A small image VAE, trained from scratch: encoder norm groupnorm, soap at rate 0.0032.
Rows from block 10 of the encoder, named by matrix and row number. Rows with one number belong to one channel. Each number is 128 + 24 x the weight over its row's rms, rounded and kept within 0 to 255. All counts start at 0. After the name is the row's rms in percent of the matrix's.
# conv1: bottleneck pointwise conv (encoder.blocks.11.conv1.weight, 160x288x1x1, standardized in use), inputs 144-287
# conv2: growth 3x3 conv (encoder.blocks.11.conv2.weight, 40x160x3x3, standardized in use, transposed), outputs 20-39, a 3x3 kernel for each
conv1.45 077 [129 127 119 138 131 137 152 135 135 150 141 168 123 127 117 108 135 141 155 118 122  90 139 154 124 151 107 167 143 131 110  93 143 161 126 148 137  92 131 146 124 124 117 150 133  99 127 131  96  94 121 126 141 124 134 136 134 176 130 125 129 114 151 120 106 108  72 122 143 143  73 128 145 110  88 122 206 121 133 112 106  53 136 113 125  82 104 147 117 148  70 125 132 149 129 129 143 119 133 150 152 157 111 112 103 167 105  90 115  52 110 143 149 132 164 124 132 159 139 109  72 129 112 133 145 127 131 145 171 136  75 124  83 133 125 105 192 131 114 135 129 157 210 109]
conv2.45 117 [171 116 109 107 113 129 113 141 111 125 126 115 101 134 144  99 169 155 122 141 119 123 138 161 107 165  56 137 150 135 145  71 132 129 134 117  97 146 124  88 103 127 127 116 134 140 134 137  98  85 121 122 159 150 134 136 108 115 117 118  89 147 196 105 128 180  86 134 153 124 165 165 138 138 146 158  83 160 132 126 120 145 115 122 132 131 135 125 141  98 133  93 132 108 127 176 115 167 163  91 153 119 141 154 137 108 126 116 116 123 104 134  68 155 114 180 146 116 110 113 110 188 125 142 115 115 130 101 137 169 110 132 105 149 137 170 109 122 154  70 130 171  95 170 142  90 109 148  55 138 117 146  91 138 114 143 152 115 114  81 121 166 143 135 150 135  98 135 132 121 155 119 119 123 176 134 151 108 130 190]
conv1.46 122 [138 129 109 123 161 105 128 114 109  68  93 151 137 130 102 120 156 127 133 129 125 135 135 104 167 108 107 120 161 123 124 148  92  84 130 130 109 126  71 140 134  92 132 103 147 122 136  90  97 155 120 141 159  92 150 123 151 106 141 117 154  95 115 107 145 106 147 131 153 149 122 155 130 123 141 109 146 117  66 137 132 106 146 149 177  90 111 163  74 139 134  79 133  95 131 118 126 145 145 119 152  95  99 139 130 185 174  96 140 137  96 142 136 134 106 116 134 159  87 179 146 191 121 161 121 134 161 170 164 123 161 100 148  93 123  65 108 142  85 158 136  91 145 150]
conv2.46 101 [100  94 128 117 129 141 127 148 138 114 142  92 128 138 166 107 125 108  90 157  85 120 134 187 115 113  29 117 126 116 158  98 122 110 135 121 182  89 116 123 157 123 108 137 164 165 149 140 133 113 169  91 116 123 111 150  64 137 119 149 120 120 143 131 143 162 123 119 124  84 145 121  77 168  84 124 110 167 104  96 117 151 118 100  95 139 133 128 145 117 117 169  98 135 118 159 105 145 169 135 112 151 116 130  96 121 114 119 118  81 162 168 139 117  93 163 166 119 124 138 148 127 129  93 149 106 123 124 136 119 124 102 151 166 151 156 168 137 117 111 133 152 125 129 121 100 121 107 183  63 120 114 144 137 114 142 125  88 167 154  79 126 109 123 128 148 114 164 124 208 129 111 170  87 112 140 170 129 128 128]
conv1.47 108 [170 116 115 159 130  91 140 129 176 148 140 104 136  99 156 131 115 124 111 137 143 142 132 102 120 137 140  91 154 127 162 172 119 136 124 148 128 113 119 130 121 122 128 188 141 104 141 144 119  89 107 127 166 123 132  84 147  97 104 125 111 176 145 112  93 153 109 128  56 152 131 108 124 177 156 126 111 109 152  65  80  95 116  93 153 132 104 114  99 106 123 107 144 123 154 127 137 111 132 131 176 131 153 131 142 108  91 136  73 104 157 116 142 144 185 132 112 126 101 124 168  70 118 150 100 122 138 113 166 115 151  49 184 132 109 209 145 120 104 159  67  94 189 116]
conv2.47 094 [117 136  99 141 134 153 156 122  77 134 140 141 110 171  87 120 141 138  93 144 163 130 124 109 159 121 208 104 118  85  98 127 173  98 173  98 131 128  71 136 117 126 123 113  99 122 141 159  98  78 155  90 125 136 125 124 164 131 141 161 103  87 152 129 103 141 118 123 106 114 107 167 119 155 134 111  98 124 133  78  96 135 114 149 130 104 124 131 157  98 146 104 156 121 142  78 114 116 125 149 130 129 121 117 113 148 117 139 157 138 155 101 149 127 116  81 139 115 106 161  95 167 133 138 135 139 120 155 147  99 118 131 136 118 129 172 143 108 131 164 142 122  82  95 100 202 116 136  48 170 121 117 115 135 130 102 124 124 138 154 136 127 103 152 101 181 115 117 117 123 146 180  98 138 156 134 133 169  77  79]
conv1.48 071 [115 127 176 173 111 108 147  94 141 135 160 145 146 126 128 140 148 140 126 137 145 180 140 109 120 136  91 135 146 150 156 153 125  85 174  91 111 146 139 112 153 114  83 118 148 121 108 139 161 132  93 121 112 112 127 173  95 119 229 140 146 103  94 150 128 131 141 130 147 117 137 115  90 126 103  98 150 136 125 137 130 113 114 114 149 115 135 155 139 181 215 152 175 113 128 133 163 134 154 128 124 135 131 148 110  98 105 137 117 114 134 114 146 142 106 142 118 163 133  78 121 128 152  95 128 110 126 136  99  94 212 127  84 137 140 135 139  91 101 141 242  35 161 143]
conv2.48 125 [132 142  87 161 127 104 122 101 113 129 156 151 135 105 163 154 121 142 122  88 134 109 116 130 118 156 124 106 132 115 141 143 148 121 165 125 155 154 170 118 107  95 171 127 135 133 121 111 178 162 109 152 111  31 116 173 117 115 130 162 158 161 131 139 122 118 126 132 144 133 102 125 139 145 135 152 137 138 117 107 134 113 144 129 132 120 151 111 121 146 134 163 119  92 133 139 129 109 125 115  80 129 131 168 114 146 101  87 156 111 138 138 166  95 163 109 106 162 134 126 149 102  98 130 126 104 147 117  87 139 176 112 122 155 155 115 122 143 123  89 146 147 144 139 145 144 131 120 186  87 148 173 147 126 155 147  88 104 116 144  92 134 159  59 154 113 102 154 141 125 112 158  92 134 122 111 121 149 100 114]
conv1.49 071 [100 103 118 136  98 161 138 140 102 134 132 124 117 109 112 117 157  98 140 146 129 141 126 115 131  87 122 129 107 141 144 132 131 175 137 136 155 133 110 141 106 131 140 163  95 130 120  87  86 138  54 105 176 169 143  87 153 151  78 126 132 119 119  96 119 107 107  93 108 154 125 152 103 155 146 144  96 130 145 122 139 136 139 127  63 133 142 155 113 168 109 176 137 118 139 147 115 117  92 137 118 170 156 126  58 182  53 182 149 117  98 175 113 162 150 102 141 106  97 138 137 127 156 128 135 155  75 140 134 157 105 118 130 122 143 157 116  76 135 123 134  71 159 128]
conv2.49 076 [129 168 120 166  71 139 106 155 119 142 129 143 140 144  88  89 141 143 124 134 115 126 174 101 107  97 133 161 121 149 108 124 156 147 147 117 125 135 110  77  74 120 141 132 129  95 126 106 183  80 118 124 131 151  82 118 119 167 147 145 127 135 105 118 137  91 118  95 171 120 106 126 145 150 126 164 106 112 110 104 111 114 138 143 125 175 123 116 111 147 138 179 112 132 113  98 136 175 126 117 124  52 143 126 150  96 152  98 187  93  81 116 170 137 119 131  78 140 145 109 107 134 162 122 154  90 102  74 121 146 150 147 117 119 120 101 108 104 148 132 119 109 153 110 109  88 123 172 100 106 126 132 116 149 129 132 134 101 117 125 139 140 135 143 110 147 139 149 137 151 118 112 176 103 108 165  91 130 104 113]
conv1.50 120 [133  99 149 129 121 164 142 129 129 109 139 146 174 140 128 143 154  99  92 149 132 170 139 100 122 153  99 112 150 141 146  93 124 109 125 105 128 127 107 108 103 122 117 152 135 137 135 110 183 120  90 128  85 118 134 155 141 166  90 157 116 102 128 126 147 120 130 110  99 144 162 188 121 121 117  98 132 134 112 156 133 113 123 113 129 147  86  71 107 142  94 166 163 134 133  92 108 128 121 104 184 178 127  85 138 123  98 115 138 128 160 140 145 154 146 150 116  82 109  83 159 140 103 146 135 151  77 103 173 111 106 155  99 127 135 116 162 123 128 135 147 167 110  96]
conv2.50 098 [124 143 132 112 110 141  96 136 128 158 104 138 128 128  98 125 128 101 186 140 139 133  83 128 118 139 191 132 158  87 129 139 114 148 111 110  96 107 142 162 138 121 110 106 118 110 102 163  74 126 187 168 129 158 133 126 143 105 113  87 124 157 120 118 107 105 123 143 113 121 123 137 123  74 228 148  85  88 132 167  69 117 118 131 116 124 122 148 139 109 147 109 148 134 144 113 110 156 134 126 142 141 112 129 124 125 136 124 131 136 135 121 150 154 130 110 139 139 109 155 150 136  93 155  60 122 109 156 160 145  71 102 142 130 151 136 133  83 108 118 101 134 158 114 140 121 118 123  89 184 170 120 122 129 136 127 135  86 137 114 187 146 135 147 143 108 102 150 184 116 119 129 147 156 104 147  98 109  76 121]
conv1.51 131 [119 141 152  93 110 174 118 126 168  77  86 116 145 146 130 138  99 148 142 119 123 123 121 102 123 161  85 159  83 156 171 157 124 126 160 140  73 162 110 107 169 150 167 118 169  93 134 115  97 134 101  67 107  92  84  98 120 156 136 173 146 100 153 126  62 139 149 138  87 167 131 150  79 143 152 141 136 177 113  66  99 135 163 139 146 112 109 127 136  94 152 150 123 108 183 154 128 119 128 137 130 154 118 201 105 102 142  98 107 135 139 148 138  94 170 121 158 139 138 113  79 159 133 116 120 131 103 130 147  98 135 122  96 120 135  84 110 130  94 114 141 116 122 113]
conv2.51 103 [139 148 124 122 121 115 171 130 108 144 130 187 139  79 138 142 140 132 143 128 106 140  49 157 150 103 146 136 122 100 138 187 155 112 145 117 104 149 137 166 160 125 126 138 124  76 162 132 111 114 166 131 109 120 130 138 140 177  98  98 125 143 146 154 116 136 110 114 105  95 139 111 117  88 172 169  65 102 181 142  96 103 156 109 156 155 115 129 124  86 124 149 136 135 136  91 168  65 159 104 108 131 122 144 135 137 110 107 132 130 166 145 156 102 121 133 135 168  97 155 148 144  77 147 117 127 132 138 139 140  99 122 145 106 122 109  93 133 166 141  65  50 144 120 129  97 120 143  88 132 171 113 150 151 168 129 142  96 136  73 115 123 120 133 114 129 130 183 125 144 107  87 170 139 110 165 163 124  94 134]
conv1.52 070 [129 115  80 151 164 124 135 126 139 126 140  92 106 159 116 145 147 122  96 120 166 174 151  98 159 132 144 167 123 154 115 135 132 138 101 143 130 106 132 114 110 132 121 137 157 167 146 132 127 145 133 102 129 145 135 115 142 156 114 145 135  91 108 114 131  95 127 118 154 112 137 103  94  94  81 152 111 138 126 153 137 112 120 106 127 122  86 154 129 104 140 123 146  80 111 134 144 134 122  93 114 159 100 138 109 108 109  95 101  78 112 133  92 153 107 138 101 129 121 109  77 140 113 111 106 135 166 169 139 100 128  99  69 147 150  96 169 116 155 157  87 110 128 114]
conv2.52 086 [141 113 141 170  62 127 151 137 117 127 102 116 128 122 147 134 139 147 154 130 130 137  53 150 155 181  95 132 129 144 148 106 143 131 142 128  93 128 135 159 106 109 123 120 106 125 177 117 105 157 143 128 109 116 119 102 138 128 133 115 112 146 120  90 109 143 137 151 172 200 175 130 133 119 186  74 120 122 139 144 107  96 159 141 136 173 111 114 135 153 110  85 133 166 167 144 177 134 118 140 160 139 140 139 109 119  88 140  75 123 162 147 109 126 147 141 142 135  87 154  85 160 144 124 128 110  91 125 141 110 129 173 122 140 136 146 109 106 161 136 159 151  89 178 123 100 103 100 148 137 128 149 112 119 161 133 140  68 102 114 112  92  67  97 121 140 127 151 178 106 162 115 131 130 113 156  93 153  80 154]
conv1.53 059 [125 128 151 100 138 116 124 103 133 132  75 111 128 139 127 125 107 132 131  89 105  89 120 141 119 178 147 156 139 153 120 125 126 105 122 149 115 148 156 137 139 101  91  83 134 148 163 128 111 110 106 125  95 114 121 139 102 165 128 153 100 141 138 128 108 110 139 138 141 134 160 109 113 184  79  97 157 149 150 130  87 102 137 169 130 113 114 127 137 169 136 124 119  79 166 145 135 147 124 118 133 133  92 133 129 117 143 116 126 157 114 121 202 117 142 121 117 133 139  68  95 136 120 193 126 130 100  98  94 104 141 165 135 131 161 154 143 169 121 131 153 137 117 148]
conv2.53 093 [139 115 149 103 112 128 131 137 129 125 133 107 130 119 150 103 124 118 168 160 158 105  90 124 175 141 129 129 115 156 131 119 123 100 121 135 142 142 102 166  88 125 170 132 189 120 121 110 112  97 113 133 122 166 151 135 125 155  83  84 130 118 108 101 156 134 108 102  98 117  58  98 139 134 128 112  65 109 117  97 112 125 117 139 112 152 124 128 145 132 163 150 130  92 106 155 121 144 120 159 133 150 120  93 139 110 118 123 155 109 128 123  67 114 111 131 159  73 117 110  84 117 121 143 150 118 145 113 130 123 107 160  92 114 148 133 128 166 148 168 129 118 176 137 108 120 128 160 157 147 116 139 100  99 155 159 144  95 127 118 102 130 148  42  96 106  85 158 176 137 144 161 102  97 163 130  83 101 164 107]
conv1.54 068 [134  86  69 108 123 119 106 113 123 109 117 170 130 131 163 117 141 139 150 129  96 107 136 104 127 142 116 122 129 125 143 156 133 127  96 110 137 165 139 139 142 127 114 135 142  79 109 127 153 104  99 120  86 115  90 120 115 146 139 111 133 159 153 130 153  72 143 137 137 157 145 152 117 122 153 124 139 120 121 134 182 107 146 142 137  99 143 151 134 145 111 168 164 159 136 160 121 140 102 140 147 113 114 138 158 167 112 115  69  81 110 182 170 126 117 131  58 137 139 133 124 134  93 147 126 140  96 110 149 203 151 116 247 130 138  84  93 176 114 127 118 141 116 113]
conv2.54 097 [ 99 105 146 125 145 167 135 103  99 137 133 118  96 130 112 149  93 100 154  88 181  73  86  89 154 145 133 101  76 102 130 121 164 121  97 107  98 123 138 106 157 134 123 120 111 130 144 134 162 180 171  90 149 163 119 119 110  93 188 141 134 110  62 118 183 170 138 106 134 132 127 146 108 122 185 124 111 124 132 106  90 110 118 143 108 153 137 146 110 117 148 165 131 104  95 114 100  87 131 113 115 108 109 108 148 118 118 108 111 106 154 125 164 107 107 101 138  58 130  83 135  59 137  67 167  79 149 100 115 155 138 115 123 147 147 109 132  99 114 158  97 141 122 150 150 119 162 113 139 175 125 102 102 133 100 144 122 120 136 133 142  98 152 151 110  69 133 120 147 114 120 117 100 121 106 150 145 137 103 139]
conv1.55 064 [105 145 112 116 100 120  79 121 151 136  76 121 131 136 111 119 128 127 148 129  54 144 135 122 112 106 100 143 132 120 132 140 145  97 102 155 148 112 128 105 134 148 134 105 120 109 165 139 145 130 120 127 136 117  91  87 157 133 166 141 127 165 128 133 124 104 160 127 118 115 153 148 119 144 147 118 137 166 135 135 116 150 118 135 146 124 159 109 132  90 131 130 102 139 125  46  87 134 139 140 129 107 137 114  90 105 127 146  92 165 124  97 153 133 157 139 113 116 125 139 184 145 127  64  97 144 126 138 154  80 121 135 129 131  93 164  51 117 144 125 132 121 119 156]
conv2.55 111 [142 148 103 116  99  85 131 105 171 125 102 130 171 131 124 146 136 140 164 133 120 136  91  89 142 141 133 127 154  77 132 149 160 163 136 104 142 124 130 135  91  97 153 132 106 103  97 139 109  80 243 121  96 125 128 137 141  93  69 150 120 124 119 103  90 122 141 113 138 164 170 178 125 116 121 132  90 111 106 176 103 111 102 134 168 126 132 124 111 131 156  77 129 106  90 123 150 149 139 110 130 117 157 121 123 112 106 120 128 123 143 126 130 128 163 128  90 129 138 145 140 172  98 130 124 120 116 140 116 128 119 152 143 155 134 164  66 140 131 109  87 124 107 148 138 148 103  71 108 105 135 104  96 130 171 150 132 125 151 118  91 139 141 158  64  90  92 122 171 138 119 126 151 133 117 146  70  84  92 122]
conv1.56 122 [ 93 140 104 113 153 119 161 157 135 121 113 122 120 139 128 132  99 166 130 176 158 126 177 166 117 149 111 150 171  98 130 125 159 169 136 170 129 124  91 127  92 132 114 120 125  53 105 193 154 100 162 126  85 147 124 106 115 125 134 117 127 139 120 127 139  99 141  86 138 131 169 135 153 148  84  85 134 123 118  96 124 103 129 120 121 117 137 122 174 129  98 170 117 126 135 107  77 116  92 129 103 157 121 129  98 124 121 176 126 134 184 137 163  67 100 118 153  56 101 107 108 119 133 130 140 141 147 112 153 137 103  73 138 167 140 159 159 119 133  86 118  75 104 145]
conv2.56 098 [130 142 145 168 117 105 139 138  72 104  96 149 152 146 109 127 109 135 158 153 114  99 144 159 108 150 170 110 114  97  96 116 180 104 137 117  97 144 175 133 145 135 124 136  79 145 141 113 163  99 155 117 129 155 207 110 105  99 159 144 155 147 129  83 121 102 115 113 132 145 155 165 150 149 129 148  72 180 134 161  99 111 125 101 139 117 138 103 124 119 172 118 144 131 147  80 131 160 134 137 117 116 153 154 114 117 156 139 105 124 176 136 132 100 170 145 109 108 128 132 140 139 144 159 123 165 130 131 113 142 125 158 144 124 103 140 107 108 125  92  85 174 105 125 131 137 135 136  76 136 109 132 183 177 145 144 120 159 120 135 109 114 132 131 177 172 126 111 167 144 112 202  95 139 156 155 130 108 133 172]
conv1.57 098 [134 150 127 107 129 144 115 121 129  74 126  93 108 141 142 117 129 138 104 148 152  84 138 143 124 132 102  99 134 146 113 114 123 162 107 108 199 133 134 119 124 155  96 111 123 131 138 137 148 102 129 133 153 133 148 115 146  94 109 149  86 117 111 132 129 126 122 132 132 127  99 106 141 118 128 128  86 154 136 133 173 111 129 149 125 142 114 111 125 169  85 172 155 130 113 112 186 131 110 106 156 160 137 147  63 113 143 155 123 156 156 119 113 115 131 127 138 157 143 126 109 175 206 105 141 126 157 114 163 147 138 114 162  81 141  81 116 101  58 140 111 114 154 145]
conv2.57 116 [176 101 150  92 119 122 124 137 106 177 148 152 189 136 140 183 159 134 112 105 147 161 126  97  76  74 149 144 148 129 152 120 111 118 115 102 108 117 104 109 115 121 161 134 145  78 109  85  47 109 165 129  92 155 124 125 141  43 114 115  82 115 115 101 107 160 114  59 129 115 122 136 118 137  99 152 130 126 138 142 116 100  93  94 147 127 142 143 162 158 103  45 105 107 116 111 140 132 121 124 111  92 130 104 106 152 116 117 146 119 139 129 150 130 113 154 138 128 108 145 167 157 112 123 112 118 149 137 127 106 139 137 110  97 127 104 123 130 100 135 127 101 152 139 129 140 114  83  99  96 162 167  97 146 132 135 109 116 141 108 101 132 128 178  93 125  78 160 148 103 122 161 177 158 135 159 111 105 138 114]
conv1.58 123 [ 81 162 130 174  96 104 116 153 153 140 108 134 141  98 105 110  98 135 105  85 147 109 110 152 106 154 100 141 114 154  98 115 171 103 152 119 130 115 125 116 149 154 109 122 177 114 128 114 131 148 125 181  99 149 161 106  91 136  69 137 179 147 104  96 144 117 114 145 153  98 144 158 136 117 126 149 150 138 110 186 145 121 117 126 163 125 147  87  80 123 125 132 121 156 116 134 179  81 137 104 139 130  90 105 139  90 134 171 163  58 141 114 132 163 100 126 196 125 155 118 147 100 119 120 136 117  96 124 170 113 144 123  93 153 121 111 135 103 102 113 152  69 152 134]
conv2.58 099 [131 154 110 140 100 130 110 109 141 161 140 124 137 142 120 157 121 112 120 123 129 172 127 103 140 114  87 115 127 124 134 118 147  96 165 117 135 137 133 131 103 161 134 129 103 129 129 140 138 146 121 123 104 100 131 116 120  62 161  91 147 130 112 117 160  98 102 109 137 108 117 141 136 107  60 106 130 166 137 169 101 140 107 153 112 126 151 131 134 110 173 162 107 135 128  84 104 116 168 148 144 137 119 126  91 143 154  97 102  98 140  97 130 151 148  81 184 131 156  84 112 125 119  82 180 144 153  96 127 140 117 126  81  76 173 119 135 130 129 124 155 135 139  99 157  65 167  66 140 191 127 147 117  96 164  86 144 112 114 126 143 137 147 137 119 122 167 130  79 134 104 151  65 175  99 101 103 184 162  95]
conv1.59 076 [100 128 125 120 155 188 180 123 127 126 150 136 135 154 138 111 115 120 133 119 162 100 115 114 142 150 117 164 126 167 121 140  93 150 126 127  89 128 134 160 126 159 159 121 121 164 110 132 109 122 147 111 112 103 137 129 154 145 154  95 114 137 173 132  94 115  93 112 150 145 123 111  81 142  88 104 115 104 115 111 134 107  99  99 136 115 133 143 113 101 133 153 145 127 129  84  75 133 155 142 108  92 115 126  73 129 110 134  66 101 153 111  83 144 167 121 129  96 157 114 115 119 137 138 148 112 126 146 163 125  98 108 133 128 115 119 107 125  98 122  83 148 110  84]
conv2.59 088 [165 139  98 119  94 120 157 110 127 138 117 120 103 118 115 124 110 109  93 125 133 131  88 148 126 170 169 128 119 108 115 148 132 104 125 144 164 153  47 118 155 109  87 113 135 150 166 144 117 117  97 104 139 140 131 115 140  78  90 136 196 169 169 112  94 129 136 142 155 174 175 134 133 127 146 144 123  98 166  60 154 139 165 127  99 118 173 141 119 149 131 151 116 127  93 180 161 150 128 117 154 107 122 134 151  74 140 122 150 163 122 145 105 132 122 138 132 113  68 134 127 154 120 152 108 115 143 113 151  96 149 117 136 150 151 161 116 146 126 138 134 105 161 117 136 143 146  95  65 193 152 157 156 121 108 123 115 163 102 151 144 151 116 130 110 140 101 101 111 162 139 162 135 135  97 145 155 114  90 109]
conv1.60 128 [113 107 137 148 125 155 109 106 154 119 122 138 139 134 120 106 166 109 143 138 122 143  86 131 122 190 104 117  65 133 103 151 126 152 127 147 161 128 162  98 118 119 147 115 144 122  78 146 156 141 122 101 143 125  92 133 118 117  99 158 122 145 135 149 138 158 108 154 157 135 122  99 110 158 124 159 175 161 122 120 144 108 139 151 141 126  96 154 136 130 107 121 145 123 114 126  90 202 119 109 105  98 129 127 190 149 130 110 142 154 107 137 149 122 177  60 131 130 145 104 140 134  76 157 146 134 145 179  95 105 117 150 118  97 132 102  90 168 104  88  99 116 130 137]
conv2.60 093 [154 129 125 118 158 137 140 133 109 130 149 152  86 123 116 136 127 130 105 122 158 125 109  87 156 138 105 154 145 144 120 119 125 122 135 144 122 137 145 172  95 107 169  92 137 190 103  71 115 163 110 135  83 125 102 113 159 142 142  96  93 152 150 161 115 122 114 156  85 179 143 109 111 182 108 102 114 164 194 100  91 142 136 121  85 147 127 103 154 149 145 120 148 152 127 176  90 121 115 109 136 129 125 126 148 112 168 104 117 151 105 123 139 148 151 129 114 176  97 107 151 116 121 166 167 125 212 142 106  99 105 101 135 109 103 126 125 146 141 178 176  76 131 101 136 167 113 115 127 118 143  87 137 111 139 119 206 113 132 108 136 100 117 101  94 123 189 142 107 116 183 147 122  73 128 130 141 103 112 120]
conv1.61 105 [115  92 139 113 143 151 145 150 158 142 138 161 145 129 139 130 144 121 181 148 153 109 104 120 139 129 164 110 103  92 139 108 162 121 125 114 157 164 149  96 148 135  89 139  93 119 129 167 113 139 117 126  64 116 193 146 110 100 106 143 121 101  96 117 135 103 108 151  80 140 141 138 140 142 174 146 147 138  90 142 134 109 100 102  88 162  99 130 100 133 113 131 107 117 154  91 190 115 148 133 126 135 166 113 132  49 167 156 157  96 197 113 170 137 205  99 128 149  71 121 102 133  97 145 143 121 182 109 100 161 134 131 118 164 128 170 126 147 157 118 177 146 130  79]
conv2.61 078 [101 153 160 115 125 119 130 129 130 122 119 132 119 157 119 105 117 107 175 121  98 105 111 135 151 146 109 136 106  75 102 188 111 154 129 152 127  88 141 171 116 105 114 139 101 150  85 174 126 135 128 130 123 152 147 102 123 105 158 139 113 117 179 149 154 108  95 144 118 156  97 139 158  94 100 169 125  76  89 159 119 126 120 131 145 127 115 115 151 112 101 128 158 147 119 128 118 105 111 153 135 161  99 117 166 137 101 153 102 164 148 120 173 129 148 100 124 124 102 166  96 152 147 140 103 185 128 145 115 127 139 157 141 118 117 130 130  92 136 124 113 112 104 179 119 142 116 132 135 119 106 148 119 163 143 123 120 101 142 136 126 180 118 178 141 121 138 129  94 130  89 147  97 147 138 107 111 110 113 177]
conv1.62 092 [ 85 120 139 150 117 152 136 113 123 137 167 135 131  86 143 104 119 128 121 129 120 120 143 142 127 135  80 110 116 106 116 141 125 135 126 162 148 171 117 131 131 113 123 121  78 160  75 133 107 165 123 142 120 121 136  74 115  91 103 123 119 149  96  86 130 163  86  99 141 117 130 134 141 136 123 112 136 108 103  80  77 162 116 131 166 134 121 125 118 102 130 141 133 122 105 125 141 127 108 125 122 104 120 184 137  74 117 134  75  97  95 134  92 135 128 122  93  86  91 207 124 144 122 129 123  89  99 136 194 117 151 162 163 115  97 102 125 202  88 138 107 117 130 146]
conv2.62 081 [134 185  98 156 130 143 134 141 165 124 155 128 156 110 129 130 122 119 127 151 122 103 162 128 117 116  98 141 127 109 105 117 153 120 121 176 120 189 151 106 132 121 133  83 118 137 125 100 122 114 176 110 128 100 113 150 148 149  97 170  99 138 152 149 110 121 156 119 109 115 134 136  93 160 119  94 197  96 168 117 115 158 120 144 118 122 186 157 146 161 173  83 178  88  95 136 132 106 130 148 129 148 129 147  87  92 142 124 126 125 144 186 144  88  78 140 139 138 138 123 124 168 154  64 160 182 155 138 141 135  76 132  78 153 147 140 107 142 135 106 113 126 130 163 111 164 145 116 110 152 164 141 122 116 125 149 117 143 163 141 162  97 150  81 122 158 167 124 186 125 167 145 150 179 101 114 118 155 109 122]
conv1.63 126 [118 109 139 100 117 107 161 100 157 126 133 137 172 131 101 127 104 127 143 133 137 129  98 153 152 124  79 140 125 182 129 170 134 111 142 154 165  87  87  98 157 147 150 118 118 116 154 110 140 120 103 154  92 145 123  79  96  88 144 130 136 148 121 145  92 129 111 154 160 108 120 132 116 126 132 123 168 161 196 134 151 116 142 138 176 114 117 142 126 120 137  93 121 128 141 145 180 142  78 158 130 153  95 104 140 133 137  64 118  79 146 130 133 117  64 123 171 150 126 134 118 141  99 145 124 149 120 128 184 121 127 128 104 109 106  60 118 150 113 126  95  52 175 144]
conv2.63 120 [136 132  54 171 106 126 124  98 132 151 134 123 146 133 148 112 103 103  71 103 117 108 150 147 154 173 113 102 153 158  97 125 166 118 127 143 139 102 166  98 120 117 140 109 166 139 143 140 170 126 149 117 134  86 130 148  95 170 129 125 125  93 146 182 159 126 106 100 165  73 152 164 121 104 131 155 107  57 145 162  61 160 136 134 123  76 137 157 155 172 145 159  98  96 119 116 104  97 160  98 115 123 138 167 113 146 149 126 106 131 184 155 129 104 136 138 168 121 133 114 139 135  93 102 233  92 122 117 125 144 131 125 116  90 144 131 149 168 131 117 171 158 134 117 141  91 171 109 105 106 133 147 117 112  97 124 131 114 122 155  88 114 143 108 167 116 127 160 110 129 105 111 112 124 121 123 129 150 136 122]
conv1.64 105 [ 96 143 103 151 135 106 155 138 122  87 109 108 105 130 124  85 135 148 137 123 113 122 120 105 118 153 105 137 132 117 142 121 127 106  91 137 108 103 133 137 111 125 102 124 124 123 156 129 145 141 121 141  83 128 137 150 130 117  97 147 149 146 118 128 172 129 157 134 129 135 155 168 115  88 113 134 192  97 126 142 138  72 172 138 104 138  78 152 113 112 105 109 127 126 110 164 106 149 120 109 103 141 124 103 172 147 156  70 135 108 144 139  68 131 129 120 115  77 133 173 197 128 123 169 145  94  80 119 101 175 120 193  61 171 177 169 103 140 205 124 121 135 143 155]
conv2.64 126 [144 134 145 149 120  83 105 132 140 146 132 115 129 161 161 131 168 128 129 113 151 161 157 100 117  99 129 166 182  97 134  83 156 133 137 109 143 113  93 107  93 143 154 134 133 149  87 135  78 121 128 163 153 120 133 109 159  89 104 123 113 149 184 142 133 148 107 116 158 111 111 139 150 154 160 133 107  92  91 190 114 174 146 126 122  79 128 122 133 131 145  99 109 137 102 126 160 136 156 118 105 111 128 168  88 153 116 105 115 125 133 117 133 135 131 117 148 163 145 147 110 139 157 141 179  55 132 133 132 127 155  98 141 161  93 142 116 154 146  61 189 136 128 107 138 154 171  83  69 119 145 191  85 126 113 142 129 208 108 112 104 140 132 155 149 133  95 135 118 149  87 110 151 133 144 180 173  91 176 108]
conv1.65 119 [131 143 139 152 123 120 131  95 105 113 134 113 111 171 159 140 122 116 177 130 113 158 161  82 141 165 122 147  99 153 142 118 116 110 100 128 125 155 143 134 114 161 150 128 143 151 108 124  96 138 111 151 120 116 119 145 115 122  95 119 133  99 139 105 148 132 131 135  88 157 131 152 155 134 149 126 117 156 120 150 159 104 170 127 148  87 136 122 161 123 101 146  91 106 176 140 117 175   0 110 111  88 149  80  61 132 112 110 128 120 106 151 142 153 117 106 119 128 123 165 164 157  86 152 104 125  86 115 132 153 128 166 181 138 110 157 149 137 148 131  69 127 160 106]
conv2.65 110 [126  96 141 152 103 133 151 136 107 107 134 152 125 112 104  89 127 106 113 121 124  49 138 121  97 106 113 155 112 143 106 132 165  93  93 119 145  88 179 126  79 112 118 143 137 104 100  99 121 137 145 110 157 117  90 128 107 229 150 129  88 122  96 151 117 134 121 130 152 110 154 111  99 128 140 106 105 112 123 102  75 154 152 133 102 137 131 107 154  91 125 137 126  79 106 141  98 104 143 100 104 141  89 126 142 160 117 145 157 179 130 136 147 116 161 126 123 174 132 150 140  90 132 117 108 154 101 108 126 128 143 103 137 107 137 165 122 123 101 127  56 156 102 133 104 156 114 200 135 108 100 111 140 120 137 135 107  90 180 160 113 128 133 115 133 187 106 147 127 153 139  77 147 187  67 166  28 121 130 118]